Rows from block 5, named by matrix and row number. Rows with one number belong to one channel. Each number is 50 + 10 x the weight over the matrix's rms, rounded and kept within 0 to 99. All counts start at 0.
# convs1: grouped (4 groups) 3x3 conv (model.blocks.5.convs.1.weight, 192x48x3x3), inputs within the group 12-23, a 3x3 kernel for each
# convs2: expand pointwise conv (model.blocks.5.convs.2.weight, 384x192x1x1, transposed), outputs 96-191
convs1.70:64 43 61 50 55 46 43 61 30 58 46 60 58 47 45 52 44 49 70 37 48 73 17 45 59 51 35 57 51 49 54 27 41 64 27 60 47 69 46 40 65 55 43 51 47 44 65 46 43 49 52 43 61 40 52 35 52 57 26 58 44 58 44 53 37 41 50 61 55 47 72 45 41 34 60 37 57 58 45 66 41 51 29 55 78 33 34 58 39 46 49 56 36 49 56 50 44 50 55 37 41 46 45 72 60 56 70 38
convs2.70:53 36 35 51 58 45 31 54 44 53 51 33 67 33 80 48 56 53 83 48 47 50 41 45 55 51 69 57 46 59 74 61 39 61 60 63 59 39 48 39 47 58 53 63 59 52 41 60 70 58 42 44 48 43 51 65 49 59 59 43 27 21 59 60 36 45 50 49 55 41 54 55 50 52 56 42 62 64 62 44 62 34 42 59 56 42 42 58 48 48 55 45 46 47 27 55
convs1.71:52 46 30 49 70 49 45 45 60 47 15 42 39 33 47 62 99 63 49 21 46 34 45 71 54 78 75 61 36 69 45 55 47 37 55 33 57 74 60 43 58 44 36 35 24 46 51 50 42 58 47 52 54 43 57 38 59 40 58 37 53 81 49 59 66 60 48 60 67 36 31 38 65 69 65 63 42 46 43 33 48 56 41 46 58 45 38 55 63 52 52 56 49 48 67 50 39 43 38 58 50 59 54 47 43 46 47 42
convs2.71:40 35 56 74 57 38 40 47 51 70 62 42 42 41 41 45 55 53 72 45 60 44 39 45 45 61 48 38 54 72 37 81 34 31 44 72 66 43 60 38 64 51 56 62 43 43 27 57 74 43 74 56 53 47 48 69 50 45 58 66 39 53 67 41 49 54 57 42 34 39 62 40 56 50 80 42 52 69 45 40 51 65 42 27 40 41 64 51 52 42 51 68 39 46 32 37
convs1.72:33 33 55 30 35 43 69 66 70 59 29 59 36 27 59 55 80 48 51 65 43 29 34 55 69 47 47 45 57 44 60 45 51 48 46 45 50 44 41 58 44 70 43 64 34 44 57 45 30 60 57 64 30 58 55 41 56 39 51 42 49 36 46 39 54 41 45 46 62 66 42 53 59 56 42 55 43 63 38 50 41 50 41 45 62 27 37 41 84 55 37 49 52 49 54 58 59 46 52 59 35 40 54 32 50 54 49 58
convs2.72:42 61 64 42 51 34 50 41 38 52 36 42 46 70 39 41 43 48 54 53 49 47 64 37 56 41 46 46 62 61 61 42 54 59 38 42 57 50 37 57 64 41 55 48 49 45 40 63 48 46 41 41 52 46 65 51 56 42 56 57 71 40 51 55 49 57 47 45 45 51 47 44 60 42 50 52 55 67 63 49 52 56 55 47 50 49 56 47 49 48 42 52 48 53 49 66
convs1.73:53 49 68 56 59 47 31 59 43 38 50 55 46 53 40 52 39 34 53 54 53 41 31 35 45 50 51 55 39 51 51 53 49 31 52 31 48 58 53 44 54 52 36 57 44 44 71 54 50 52 51 43 54 52 43 70 34 55 50 42 54 59 52 65 46 61 45 61 62 40 42 32 47 45 39 56 48 47 42 53 47 46 53 44 51 46 48 42 68 50 46 47 67 61 35 50 60 42 56 37 45 53 53 67 66 57 51 35
convs2.73:34 66 58 48 54 59 48 30 49 44 32 62 52 50 73 58 29 56 40 37 43 50 35 43 40 52 55 48 49 49 53 49 59 43 48 48 41 63 68 51 39 50 47 54 52 46 53 59 50 62 60 54 54 73 58 45 48 57 49 55 42 50 58 55 56 52 39 53 62 46 35 44 53 29 38 54 46 49 50 59 45 47 71 65 63 57 46 51 49 52 52 38 58 45 52 50
convs1.74:50 55 36 70 61 46 55 60 51 71 44 33 50 62 39 63 35 38 55 46 64 43 53 50 57 35 58 36 48 39 57 58 46 46 44 51 40 41 53 56 48 55 54 42 55 42 58 44 37 54 57 39 48 71 58 59 41 45 46 45 62 43 49 57 61 49 53 56 58 45 61 35 27 54 62 54 40 58 36 53 59 59 43 58 47 52 49 54 43 50 74 49 24 67 60 25 60 51 26 63 44 54 46 47 46 51 33 47
convs2.74:45 53 54 56 56 56 44 59 46 60 50 53 17 39 56 52 51 55 54 47 50 55 56 53 60 58 31 52 71 71 56 49 60 60 63 25 53 54 51 45 41 60 43 42 58 50 56 65 48 47 57 36 52 41 47 69 36 60 57 54 60 57 55 53 52 54 48 35 58 39 50 70 49 30 52 38 54 66 40 46 54 41 58 49 37 57 39 48 48 42 54 65 62 64 52 54
convs1.75:42 62 56 53 50 42 54 39 53 60 37 45 49 57 39 41 51 45 57 44 60 57 56 41 45 51 59 53 41 53 41 48 49 53 53 48 52 53 47 46 52 63 61 46 43 41 58 54 45 66 54 44 55 48 41 47 57 57 50 33 58 52 36 56 57 51 36 56 71 38 50 61 47 47 51 47 46 52 45 50 43 45 48 41 43 46 42 58 45 50 53 59 47 55 55 54 57 52 41 53 55 48 36 54 58 47 46 52
convs2.75:44 51 63 54 52 43 57 51 44 51 55 53 60 30 43 44 40 36 51 45 48 52 32 50 55 66 57 43 45 66 51 53 48 61 49 47 63 40 24 29 35 62 40 67 36 45 56 54 59 25 51 49 34 49 49 54 44 61 37 51 43 43 55 37 43 62 48 60 59 45 59 53 52 60 42 53 36 51 64 46 42 41 51 53 40 59 67 65 56 58 59 59 57 48 44 49
convs1.76:52 60 50 47 70 42 56 71 64 46 37 47 52 78 56 52 54 49 49 49 41 50 69 40 49 52 42 52 53 62 59 49 70 50 63 53 41 56 50 53 40 49 53 40 52 51 42 45 63 62 48 54 55 53 45 42 43 45 54 53 51 53 51 52 49 37 64 57 36 77 60 60 49 59 57 46 57 57 34 52 42 51 50 76 48 39 58 60 42 49 47 49 51 61 47 47 50 50 46 44 52 47 55 65 46 54 66 51
convs2.76:46 34 51 41 53 50 49 36 37 54 50 62 61 72 47 59 62 22 61 51 61 49 66 59 45 48 60 39 36 42 28 37 47 71 69 71 57 40 67 40 48 43 51 51 27 38 51 43 63 34 70 42 51 39 55 51 37 55 54 33 43 54 61 55 45 52 52 59 36 79 44 56 47 74 48 52 44 40 51 49 52 58 49 46 43 55 48 59 40 47 50 49 41 68 62 54
convs1.77:49 58 48 55 48 57 46 52 45 51 45 51 33 78 47 53 19 50 43 68 62 51 82 36 56 15 23 44 28 40 37 58 36 49 43 50 46 41 53 50 24 51 56 63 42 48 62 59 66 41 39 35 49 48 50 76 47 48 29 64 45 51 49 46 50 57 62 58 39 60 26 45 39 53 44 41 53 44 56 48 46 53 60 55 32 44 63 53 47 40 61 47 60 62 29 61 53 68 50 57 11 49 52 44 39 42 64 48
convs2.77:36 78 52 54 52 34 46 52 58 49 61 49 61 45 56 30 37 54 56 61 46 44 42 54 58 61 43 45 68 57 54 43 62 52 49 50 42 31 31 46 53 48 60 51 59 47 50 42 46 73 47 36 54 31 41 35 56 62 48 49 32 51 55 43 44 35 62 53 53 84 49 57 62 49 62 46 32 51 60 57 48 42 46 40 59 44 47 52 45 33 54 48 52 43 53 35
convs1.78:63 57 50 54 45 46 39 39 41 42 44 48 53 53 52 56 49 45 50 53 48 60 68 47 45 54 48 42 56 52 48 46 45 64 56 57 43 59 56 52 53 45 38 42 46 55 49 55 45 39 53 59 42 48 50 47 59 55 55 53 48 46 32 57 37 46 44 50 37 44 57 62 40 47 49 51 51 49 59 58 48 46 55 57 50 43 43 63 51 52 51 45 58 47 47 48 40 46 38 47 28 53 46 52 37 48 40 45
convs2.78:30 46 50 49 38 33 48 50 49 60 48 52 59 38 37 61 43 51 57 41 48 47 37 54 34 68 65 54 50 70 54 49 66 40 51 44 43 62 64 47 35 56 47 58 36 47 47 60 58 48 50 58 66 48 53 64 33 65 43 57 36 52 51 31 59 36 52 31 52 50 39 51 38 53 54 38 57 75 26 38 49 46 52 50 47 77 47 52 57 57 61 40 37 51 31 41
convs1.79:61 46 53 48 50 57 44 54 45 53 38 49 61 46 48 52 45 39 40 62 47 44 57 57 49 34 51 52 39 55 44 42 37 61 48 49 55 33 52 62 29 53 63 36 47 45 45 54 47 54 53 46 59 58 39 47 53 34 64 41 36 58 36 55 33 80 47 29 61 61 24 57 54 71 28 50 60 41 59 53 39 62 62 37 51 52 49 46 52 36 52 57 46 39 56 52 43 63 40 56 30 55 51 25 64 61 52 62
convs2.79:54 51 62 48 62 53 58 58 47 57 50 33 76 46 51 58 23 34 55 48 31 32 38 41 49 50 47 38 53 62 49 56 53 45 45 44 53 65 54 59 46 70 44 55 69 50 49 36 39 48 51 34 24 49 64 47 50 63 57 62 42 51 46 56 53 41 66 68 60 50 45 52 46 55 26 46 45 42 50 43 59 37 81 60 64 57 47 53 59 43 64 43 65 44 47 56
convs1.80:25 67 38 53 40 86 45 29 79 50 47 58 76 50 49 48 33 59 55 30 68 72 65 43 45 60 48 55 56 33 52 53 34 49 66 42 44 59 54 46 44 60 48 46 53 55 53 57 52 47 54 36 45 53 37 48 55 47 60 41 44 43 62 56 72 55 36 44 62 51 52 60 56 55 38 41 53 40 42 50 57 60 32 61 54 59 62 51 61 40 59 59 33 43 52 46 54 54 54 42 73 27 31 48 51 54 35 71
convs2.80:32 54 50 41 65 73 57 58 40 46 46 46 41 59 63 64 57 57 48 46 52 78 49 48 69 54 48 60 59 46 52 44 42 55 47 44 47 50 53 59 56 50 48 53 33 40 46 39 15 53 59 51 57 44 49 51 43 47 59 42 44 53 64 45 57 52 51 59 43 57 43 56 69 53 56 59 63 58 52 46 54 64 50 50 37 30 44 50 48 47 45 70 57 46 53 51
convs1.81:45 46 58 48 61 49 44 53 32 51 33 54 46 55 63 47 34 59 51 37 54 51 47 50 52 34 54 48 58 41 39 59 41 60 54 45 50 45 51 47 64 44 40 53 56 44 60 43 39 53 49 44 61 40 55 66 39 52 66 36 59 46 51 38 62 46 53 57 42 61 56 53 47 47 56 43 49 45 53 61 39 44 44 77 36 40 66 36 48 52 60 39 65 51 29 53 55 45 63 55 56 49 67 59 44 56 47 60
convs2.81:52 44 49 47 51 60 38 46 45 54 45 46 62 59 54 60 53 66 50 55 54 38 58 56 39 50 54 45 51 42 52 41 40 24 41 48 34 53 46 49 57 68 57 44 57 38 53 48 40 69 52 52 39 51 61 32 42 47 59 55 49 41 70 56 45 34 59 65 39 41 34 42 60 59 42 53 49 43 57 49 53 53 60 71 38 62 49 67 38 53 47 70 64 61 48 49
convs1.82:71 21 41 48 58 51 24 68 68 67 36 45 47 45 47 39 61 53 43 55 33 61 56 46 46 49 43 59 35 47 36 58 51 49 54 52 41 48 44 36 64 50 56 53 34 53 52 43 53 42 45 39 51 54 38 46 59 61 63 36 32 32 59 55 30 33 62 56 38 44 61 50 36 65 51 53 44 52 49 41 46 38 50 48 34 30 68 64 59 51 40 48 54 56 53 63 48 52 47 71 39 45 48 47 41 37 50 66
convs2.82:44 60 50 55 36 38 34 53 42 42 36 49 51 53 48 43 57 55 50 60 49 37 67 46 55 49 49 43 51 31 38 35 45 50 58 37 42 65 50 44 45 43 55 55 43 60 53 45 48 65 54 62 27 45 47 57 58 38 40 52 42 57 58 49 56 50 53 58 50 51 49 40 57 43 52 52 63 57 51 58 47 50 35 60 35 45 52 54 45 42 41 61 69 50 59 47
convs1.83:50 56 40 47 56 40 69 39 55 19 58 47 54 56 47 56 38 59 38 54 37 57 45 50 60 55 44 48 39 47 49 43 46 48 75 52 60 45 54 46 47 50 49 48 53 59 48 51 60 30 58 47 44 53 41 52 52 60 46 57 70 32 61 58 57 38 24 65 38 43 56 49 45 42 45 56 62 44 40 55 45 47 42 50 50 46 62 34 53 53 60 40 57 50 32 60 50 54 41 46 51 60 28 75 41 34 45 41
convs2.83:59 46 49 44 57 38 45 51 50 44 56 45 46 51 44 63 50 45 71 35 45 47 37 51 51 50 58 60 78 36 65 72 44 66 55 57 47 47 21 29 65 74 41 51 36 64 52 61 61 52 51 56 55 33 40 54 50 66 62 73 55 40 57 60 41 65 55 65 52 50 54 61 48 54 57 62 45 50 60 50 43 41 41 48 69 34 42 48 60 57 54 62 35 47 38 35
convs1.84:42 45 51 41 46 40 56 56 50 44 49 36 32 62 36 29 28 24 40 41 38 32 55 41 50 35 36 48 57 46 59 44 54 51 57 55 64 46 60 49 29 50 53 51 52 44 48 50 44 47 47 42 47 48 41 38 38 37 36 43 56 42 59 54 41 62 56 52 64 54 54 35 56 40 63 57 21 57 51 59 82 64 41 48 41 38 47 69 48 41 54 55 55 61 58 54 59 67 47 60 44 51 43 43 53 54 53 62
convs2.84:60 60 29 68 54 31 43 45 53 61 27 54 74 63 45 46 60 43 56 51 41 60 51 54 44 56 81 53 40 53 53 57 55 61 34 61 50 43 76 51 52 48 58 65 62 63 51 63 58 43 38 54 42 62 58 61 39 39 53 62 46 70 33 54 64 36 61 65 50 44 56 69 58 47 32 19 38 42 65 46 43 39 42 52 43 42 49 73 53 56 52 51 57 46 57 58
convs1.85:60 46 52 45 44 38 55 50 59 55 49 42 64 31 48 62 49 55 55 45 37 56 50 52 41 46 65 49 63 52 37 62 51 63 47 52 35 39 46 60 65 54 58 58 42 55 57 45 51 55 47 55 51 58 41 40 47 45 55 49 56 55 53 56 64 57 42 46 41 45 45 59 44 41 57 65 55 40 66 51 38 48 42 60 59 42 46 56 40 50 56 45 40 46 58 38 52 51 50 62 55 56 36 38 60 41 41 50
convs2.85:46 35 46 61 39 42 49 44 31 61 58 60 55 46 56 43 49 52 39 58 51 31 49 56 60 44 59 40 38 41 49 48 64 51 66 62 29 36 38 39 55 51 43 56 47 26 49 48 51 39 46 57 29 42 37 63 46 60 56 60 60 52 58 38 47 48 49 50 44 50 57 27 46 52 49 33 60 37 50 49 38 55 53 53 62 57 54 60 59 48 40 47 36 61 41 59
convs1.86:42 26 34 52 99 65 50 49 47 46 32 48 40 77 44 48 48 46 58 44 43 27 57 56 55 47 47 54 61 51 50 29 50 50 47 50 52 46 50 48 55 42 52 54 49 44 58 44 51 59 62 43 55 48 54 39 43 42 54 52 48 71 44 43 34 38 52 66 66 49 43 53 46 62 56 37 42 37 68 53 52 53 60 53 48 43 41 48 44 52 49 62 55 63 15 40 48 43 55 53 37 57 38 58 56 60 61 49
convs2.86:41 65 48 59 52 37 64 50 64 48 36 50 27 51 44 53 61 46 53 67 39 34 38 57 71 45 39 67 40 62 47 46 54 56 44 53 47 66 43 49 59 49 48 54 62 48 52 55 50 42 46 50 38 44 41 36 38 49 36 50 68 67 55 28 33 41 50 52 46 60 42 53 71 46 53 55 71 52 61 62 31 37 63 55 41 79 63 43 51 38 50 65 55 56 52 41
convs1.87:43 59 48 44 54 56 35 54 43 61 53 50 38 44 60 49 54 35 48 52 48 51 46 57 63 48 47 40 45 43 59 49 57 54 53 59 62 45 44 47 44 39 47 56 51 58 61 46 48 38 53 58 45 45 50 76 42 54 39 47 44 45 42 51 43 46 66 65 56 48 54 49 57 50 43 44 55 38 50 48 49 50 46 58 39 45 61 36 54 43 48 47 56 44 42 51 32 64 61 36 53 40 76 73 50 44 46 55
convs2.87:58 50 48 63 49 63 38 29 61 43 49 54 65 48 55 41 49 49 69 61 45 53 52 62 53 54 38 56 38 46 49 57 45 27 55 36 68 60 49 51 45 59 38 47 44 37 47 46 55 47 55 54 32 59 58 56 64 46 62 62 55 53 49 59 48 41 43 44 61 39 50 55 59 44 64 49 38 55 37 55 48 57 43 57 37 36 49 48 60 49 51 54 70 58 56 55
convs1.88:41 57 38 43 52 58 56 54 56 52 56 34 52 53 35 46 54 40 42 51 52 44 56 56 58 58 56 41 44 43 52 64 42 36 48 37 48 42 51 54 50 42 56 57 56 61 55 53 45 49 54 56 48 49 34 32 32 57 55 61 71 60 58 42 45 50 56 53 53 45 48 44 62 47 61 58 34 49 51 54 58 59 49 70 29 35 49 64 43 43 21 37 26 53 62 51 80 52 67 54 36 66 53 50 43 53 45 64
convs2.88:50 52 53 55 41 45 49 58 40 63 58 40 59 46 48 54 44 50 39 60 36 52 51 41 42 56 51 41 46 37 60 40 59 50 52 59 43 55 46 39 42 59 53 48 39 57 57 51 47 57 43 41 61 40 53 38 42 35 63 47 65 42 51 34 50 41 45 51 52 58 47 44 34 57 58 51 45 48 63 50 60 48 49 43 43 55 46 45 41 52 50 29 46 56 45 43
convs1.89:56 59 56 42 37 53 51 55 42 48 49 58 60 65 54 49 58 55 51 60 57 50 52 38 59 50 46 50 46 45 53 38 55 58 51 43 41 58 50 40 49 45 51 29 53 42 45 42 42 40 34 46 47 44 60 54 54 50 29 44 47 27 39 44 49 60 57 55 42 60 58 57 44 43 40 64 52 40 52 58 56 47 53 67 44 42 34 44 42 58 51 48 53 50 56 42 51 40 51 51 59 52 52 39 48 60 49 70
convs2.89:56 57 47 41 54 50 56 68 74 47 53 64 52 50 54 55 60 44 48 52 50 86 35 59 58 29 58 74 28 63 49 63 42 61 63 66 61 38 64 39 46 53 32 46 56 50 60 64 46 50 52 51 50 65 58 49 59 28 33 52 56 59 50 48 43 45 39 49 41 49 64 57 55 50 57 52 44 44 84 36 45 46 48 43 56 55 37 62 40 42 48 53 42 47 52 56
convs1.90:52 45 52 35 21 63 65 71 63 52 42 36 45 54 60 60 52 48 57 35 48 63 56 54 33 42 41 66 78 72 52 48 34 48 30 45 57 48 46 42 50 50 41 65 27 29 48 68 49 38 45 55 46 52 49 48 49 48 56 39 40 30 34 59 53 49 44 59 52 46 57 54 39 49 80 65 39 30 44 56 33 59 39 44 44 43 39 53 50 65 32 47 34 53 66 56 52 46 49 55 55 55 43 29 41 55 61 52
convs2.90:34 40 45 47 51 62 35 52 60 56 66 71 48 48 60 45 49 53 52 53 51 40 58 41 31 57 68 43 49 52 52 48 61 36 60 42 59 58 53 57 64 40 48 62 44 53 43 55 53 42 36 64 48 56 62 51 48 49 56 65 36 49 54 65 81 39 50 39 62 39 53 68 55 55 46 50 58 41 55 47 50 81 63 52 54 52 68 43 45 53 41 43 47 50 53 39
convs1.91:67 53 32 57 42 35 37 49 63 52 56 52 53 60 45 50 56 49 52 49 56 55 42 49 47 44 51 75 52 33 57 54 36 42 39 54 44 53 51 52 60 42 53 54 61 58 49 47 56 49 47 47 49 56 58 32 32 40 43 46 51 35 53 58 51 42 55 50 40 58 46 40 50 51 45 46 53 42 53 44 44 59 49 58 71 56 57 51 57 57 41 58 45 56 50 59 58 51 43 58 50 44 50 44 44 53 41 52
convs2.91:55 42 47 57 59 45 61 66 46 57 41 47 58 45 68 48 57 53 42 40 51 48 51 61 62 61 52 53 48 45 48 49 53 50 53 42 39 50 53 43 50 57 52 57 30 46 66 61 71 46 49 60 38 53 62 58 54 44 60 50 63 32 30 57 47 77 71 48 46 44 52 26 47 59 47 46 41 55 29 42 38 44 42 52 42 53 49 68 68 47 55 69 49 46 68 52
convs1.92:62 37 36 78 57 09 54 48 39 55 33 45 72 50 20 56 57 53 48 42 57 48 50 32 47 57 42 41 57 41 33 41 64 48 50 47 45 52 51 48 41 43 46 47 61 57 60 41 47 64 48 51 47 57 49 52 47 56 54 46 62 47 48 45 48 62 58 35 56 44 48 38 53 49 49 42 46 72 61 41 59 38 41 47 38 56 40 47 46 43 51 56 51 45 44 47 63 45 52 45 51 44 75 44 31 60 53 50
convs2.92:29 51 62 55 46 56 59 48 47 62 55 36 60 45 54 41 42 41 40 43 52 53 42 38 60 63 45 64 45 46 55 53 43 35 51 39 43 61 36 42 49 70 42 45 51 64 53 49 47 44 50 61 62 39 59 52 53 37 44 41 66 58 56 42 50 42 65 53 48 55 37 52 60 42 39 55 79 63 56 59 50 47 46 46 56 29 46 51 45 55 46 36 70 40 58 36
convs1.93:53 35 72 35 43 61 36 49 75 57 41 56 47 59 56 52 35 55 56 45 64 55 60 44 50 39 55 60 41 50 53 45 61 54 42 53 44 58 56 46 40 60 42 52 50 45 61 42 50 54 35 46 59 41 52 53 58 45 47 48 40 61 44 38 60 61 30 51 71 29 56 72 46 51 48 59 49 48 62 51 42 43 44 57 68 40 48 59 48 53 51 57 52 45 46 40 62 53 48 52 51 51 40 33 72 41 55 47
convs2.93:48 53 41 59 36 42 57 39 51 39 47 47 54 48 44 35 41 40 62 42 45 46 33 55 65 49 57 61 57 69 47 54 39 60 53 60 52 66 55 55 44 58 59 63 56 37 51 37 36 56 40 60 60 45 64 33 47 46 69 55 45 54 63 60 54 48 67 49 49 41 53 44 41 42 59 53 66 37 49 54 46 52 41 59 62 55 45 56 55 73 44 57 51 62 42 45
convs1.94:47 50 51 33 35 64 47 54 48 47 58 51 51 38 41 54 44 46 38 49 47 42 51 62 45 68 35 56 45 60 59 31 69 36 46 55 62 50 36 60 41 51 58 52 52 45 46 43 42 50 57 44 58 47 49 47 58 34 38 71 37 76 54 58 45 39 55 51 39 49 43 57 51 37 61 60 42 58 55 59 55 36 51 50 40 44 39 32 44 45 44 49 60 53 58 43 51 41 55 63 45 52 64 50 33 55 44 58
convs2.94:46 43 51 47 61 51 52 56 38 50 60 33 50 51 46 50 57 48 61 47 55 47 50 59 50 58 58 55 59 32 42 56 42 55 48 61 50 30 55 56 55 51 52 32 48 64 62 54 56 51 48 62 67 34 70 63 61 57 55 37 46 57 56 64 32 62 61 47 52 35 46 38 41 59 47 49 57 51 50 38 55 50 57 63 57 35 46 40 37 52 44 58 48 64 59 42
convs1.95:45 56 47 50 33 36 53 40 46 51 45 37 56 53 62 42 52 57 59 53 36 60 66 49 59 57 48 76 52 53 49 50 44 47 50 51 51 43 47 35 49 45 46 46 39 52 49 66 45 41 47 58 44 46 32 36 39 36 41 39 44 54 61 55 47 53 53 53 36 46 61 40 48 47 62 45 50 45 43 53 50 45 42 41 59 51 45 55 58 39 48 45 40 50 54 52 49 51 44 43 40 49 39 41 42 53 61 63
convs2.95:58 61 45 59 53 38 54 56 59 58 48 41 37 67 62 42 58 46 34 39 43 55 52 53 64 53 64 46 46 53 52 53 25 51 44 59 36 48 67 58 52 25 45 47 61 41 42 57 53 38 49 72 51 46 69 68 57 50 48 32 40 46 34 58 62 43 58 34 38 55 46 44 51 63 56 53 51 48 48 39 48 58 62 50 50 54 52 55 67 43 40 53 56 54 60 73
convs1.96:55 55 39 46 59 53 61 50 44 42 42 47 47 45 56 53 50 73 52 55 52 46 59 61 52 53 63 54 53 55 60 55 53 60 45 57 34 47 54 46 60 50 44 50 49 40 45 39 48 58 50 37 48 49 47 49 61 41 51 63 44 36 58 57 48 44 46 47 43 43 41 62 33 38 48 50 60 60 50 59 54 50 57 52 50 59 56 46 57 63 61 54 50 52 38 37 49 41 38 52 47 57 48 46 52 51 54 54
convs2.96:38 44 52 38 52 42 40 60 42 41 52 52 41 50 44 50 51 57 51 37 48 47 61 44 60 38 54 56 41 62 56 48 53 53 59 55 57 44 46 53 45 57 48 44 59 69 66 61 35 36 49 39 43 52 56 43 58 62 58 47 40 58 47 46 54 50 46 34 53 49 49 49 54 44 61 47 47 45 51 43 49 48 58 50 54 48 53 60 65 53 63 38 41 56 47 52
convs1.97:46 57 43 54 56 55 55 52 46 43 50 49 49 57 47 40 50 51 55 51 43 51 56 53 42 54 50 50 49 53 58 51 42 38 44 51 53 46 42 48 63 57 40 60 56 53 53 56 51 44 57 47 39 47 61 56 43 53 47 36 70 55 30 46 49 39 51 60 52 46 47 44 47 45 46 34 57 44 42 35 50 34 49 50 42 34 54 51 51 70 55 42 50 56 57 45 43 62 48 53 46 48 41 45 45 67 46 57
convs2.97:63 70 34 40 45 40 63 50 60 57 47 27 54 48 36 53 57 49 35 56 53 53 58 42 65 45 37 55 51 57 58 44 49 52 56 47 35 65 56 51 48 77 51 45 57 64 53 43 32 58 57 40 55 50 48 50 56 46 53 58 55 60 55 23 44 41 50 65 58 52 58 48 51 40 45 55 51 57 56 49 58 39 57 51 39 62 45 48 68 54 45 52 46 46 50 52
convs1.98:62 37 55 27 49 61 55 57 44 45 37 42 49 40 59 46 65 48 38 56 46 56 53 54 51 44 28 69 17 61 27 70 62 54 57 36 47 59 45 53 38 52 44 78 40 52 59 63 67 39 58 51 64 52 49 59 50 57 67 48 47 49 57 46 44 41 50 49 56 52 33 51 48 43 59 58 44 41 51 40 53 70 46 51 35 29 61 35 78 30 27 65 55 64 58 36 53 41 59 62 49 47 46 48 36 45 39 54
convs2.98:64 46 49 33 51 40 55 67 69 50 59 38 45 33 40 53 50 53 38 54 52 47 52 47 63 61 48 51 50 43 60 50 52 52 50 48 54 54 45 50 48 58 59 48 57 39 51 53 26 46 53 55 46 57 57 49 46 53 54 63 55 52 41 57 64 47 57 65 44 48 52 37 51 53 52 52 46 55 57 54 59 47 57 51 39 58 37 47 48 59 55 52 54 50 77 53
convs1.99:56 56 59 44 59 48 46 51 39 45 45 60 46 50 44 42 47 52 51 40 53 52 50 58 51 44 61 47 49 50 50 35 42 52 60 53 47 49 52 50 59 58 35 45 45 49 61 60 53 55 57 59 54 53 64 51 35 55 51 40 67 51 43 55 44 60 54 44 49 51 49 46 50 55 42 45 57 53 40 40 38 63 45 57 54 25 56 58 53 55 44 57 45 60 41 56 47 53 49 58 62 54 48 73 75 71 63 69
convs2.99:53 38 63 50 33 50 54 35 75 38 52 56 36 52 44 44 62 46 24 54 52 44 49 52 50 60 43 60 32 51 41 65 41 51 44 49 54 59 41 67 58 55 54 46 53 54 45 54 48 45 61 44 58 56 40 52 56 62 53 35 60 48 56 53 57 51 52 48 63 60 43 40 47 43 53 70 48 45 48 41 60 47 54 39 61 44 35 51 55 44 43 51 77 48 56 52
convs1.100:55 41 54 54 45 59 48 50 38 53 55 70 62 64 34 57 49 49 55 55 57 48 45 40 49 39 45 36 31 27 50 61 38 62 57 56 53 47 57 52 41 48 52 48 46 39 43 54 61 59 51 43 47 41 52 45 45 50 47 49 41 48 48 50 61 72 47 39 50 45 49 45 52 44 52 49 62 43 52 41 50 50 55 52 44 59 41 46 46 40 36 46 46 41 50 48 57 56 43 58 50 52 54 48 41 47 39 54
convs2.100:46 59 44 49 58 51 55 58 38 51 53 48 50 45 50 49 20 51 43 39 10 45 44 38 46 48 39 58 43 38 50 52 48 53 70 52 50 44 47 47 48 58 50 52 64 40 59 42 31 37 55 49 44 58 57 51 55 56 51 35 76 47 46 38 53 57 55 49 50 48 35 43 64 34 49 52 50 58 32 48 65 44 57 45 54 67 55 41 72 50 47 45 47 61 51 44
convs1.101:39 50 45 41 68 45 59 60 40 58 38 55 40 53 49 51 61 41 45 44 44 56 58 47 50 55 45 59 51 52 49 53 37 60 48 52 73 60 02 66 59 30 80 46 06 49 51 35 55 56 48 53 49 41 45 49 37 41 56 31 54 47 28 66 57 48 57 54 40 51 48 51 66 59 56 68 48 46 62 56 57 49 44 56 50 55 37 37 52 54 40 56 55 44 57 49 35 60 45 39 46 52 41 57 50 34 51 46
convs2.101:54 48 48 52 41 60 34 55 35 69 45 52 48 50 61 59 61 46 61 55 57 68 52 43 41 63 51 82 44 48 43 36 52 52 47 53 64 55 64 51 23 61 35 59 43 26 65 65 45 50 62 61 38 36 41 57 39 46 57 59 58 79 58 56 55 47 65 60 33 55 34 53 45 50 45 44 43 50 56 65 51 49 43 50 49 63 40 47 37 48 93 39 48 71 43 55
convs1.102:47 70 45 44 58 47 54 32 49 58 60 58 42 41 42 54 31 45 35 48 48 48 51 59 55 53 39 39 72 47 42 66 71 58 38 54 44 60 42 45 57 46 56 38 54 54 26 41 50 29 47 65 56 50 62 53 70 34 40 47 47 49 43 38 56 47 46 32 56 52 43 42 56 56 60 45 54 56 48 31 38 47 44 55 47 25 50 49 44 63 59 40 64 59 28 51 58 74 45 50 38 36 61 61 43 43 55 56
convs2.102:42 57 55 61 57 43 42 40 43 54 64 36 68 30 65 62 43 65 69 57 50 51 64 53 47 60 51 52 74 43 53 41 54 45 43 39 45 31 55 59 61 65 51 66 59 59 63 49 38 42 43 52 47 58 63 46 31 29 57 55 66 53 55 35 35 36 43 47 33 48 55 46 46 55 42 63 64 63 60 65 43 64 51 45 48 34 56 36 40 51 42 53 52 41 38 44
convs1.103:49 41 46 55 53 46 43 58 50 56 46 71 44 39 47 51 51 64 36 51 59 49 56 57 46 48 76 48 47 55 49 46 37 60 43 57 15 58 74 37 50 54 22 43 75 36 54 52 44 61 53 39 55 52 38 52 63 36 48 61 34 49 66 47 49 67 40 46 44 63 68 63 50 50 63 41 46 69 44 52 62 59 59 45 45 56 43 54 58 41 50 54 50 55 61 49 47 49 43 42 54 47 43 58 50 51 43 41
convs2.103:43 44 54 55 40 56 43 55 39 65 53 46 48 46 60 60 58 49 46 50 53 54 52 46 47 55 39 51 70 53 43 40 54 54 32 40 58 72 66 55 31 68 38 65 45 35 62 61 49 46 61 43 46 51 43 75 49 40 56 62 53 73 50 51 35 51 53 49 47 47 44 52 48 39 44 45 42 61 56 62 42 60 43 55 38 77 45 53 49 53 95 49 48 47 56 53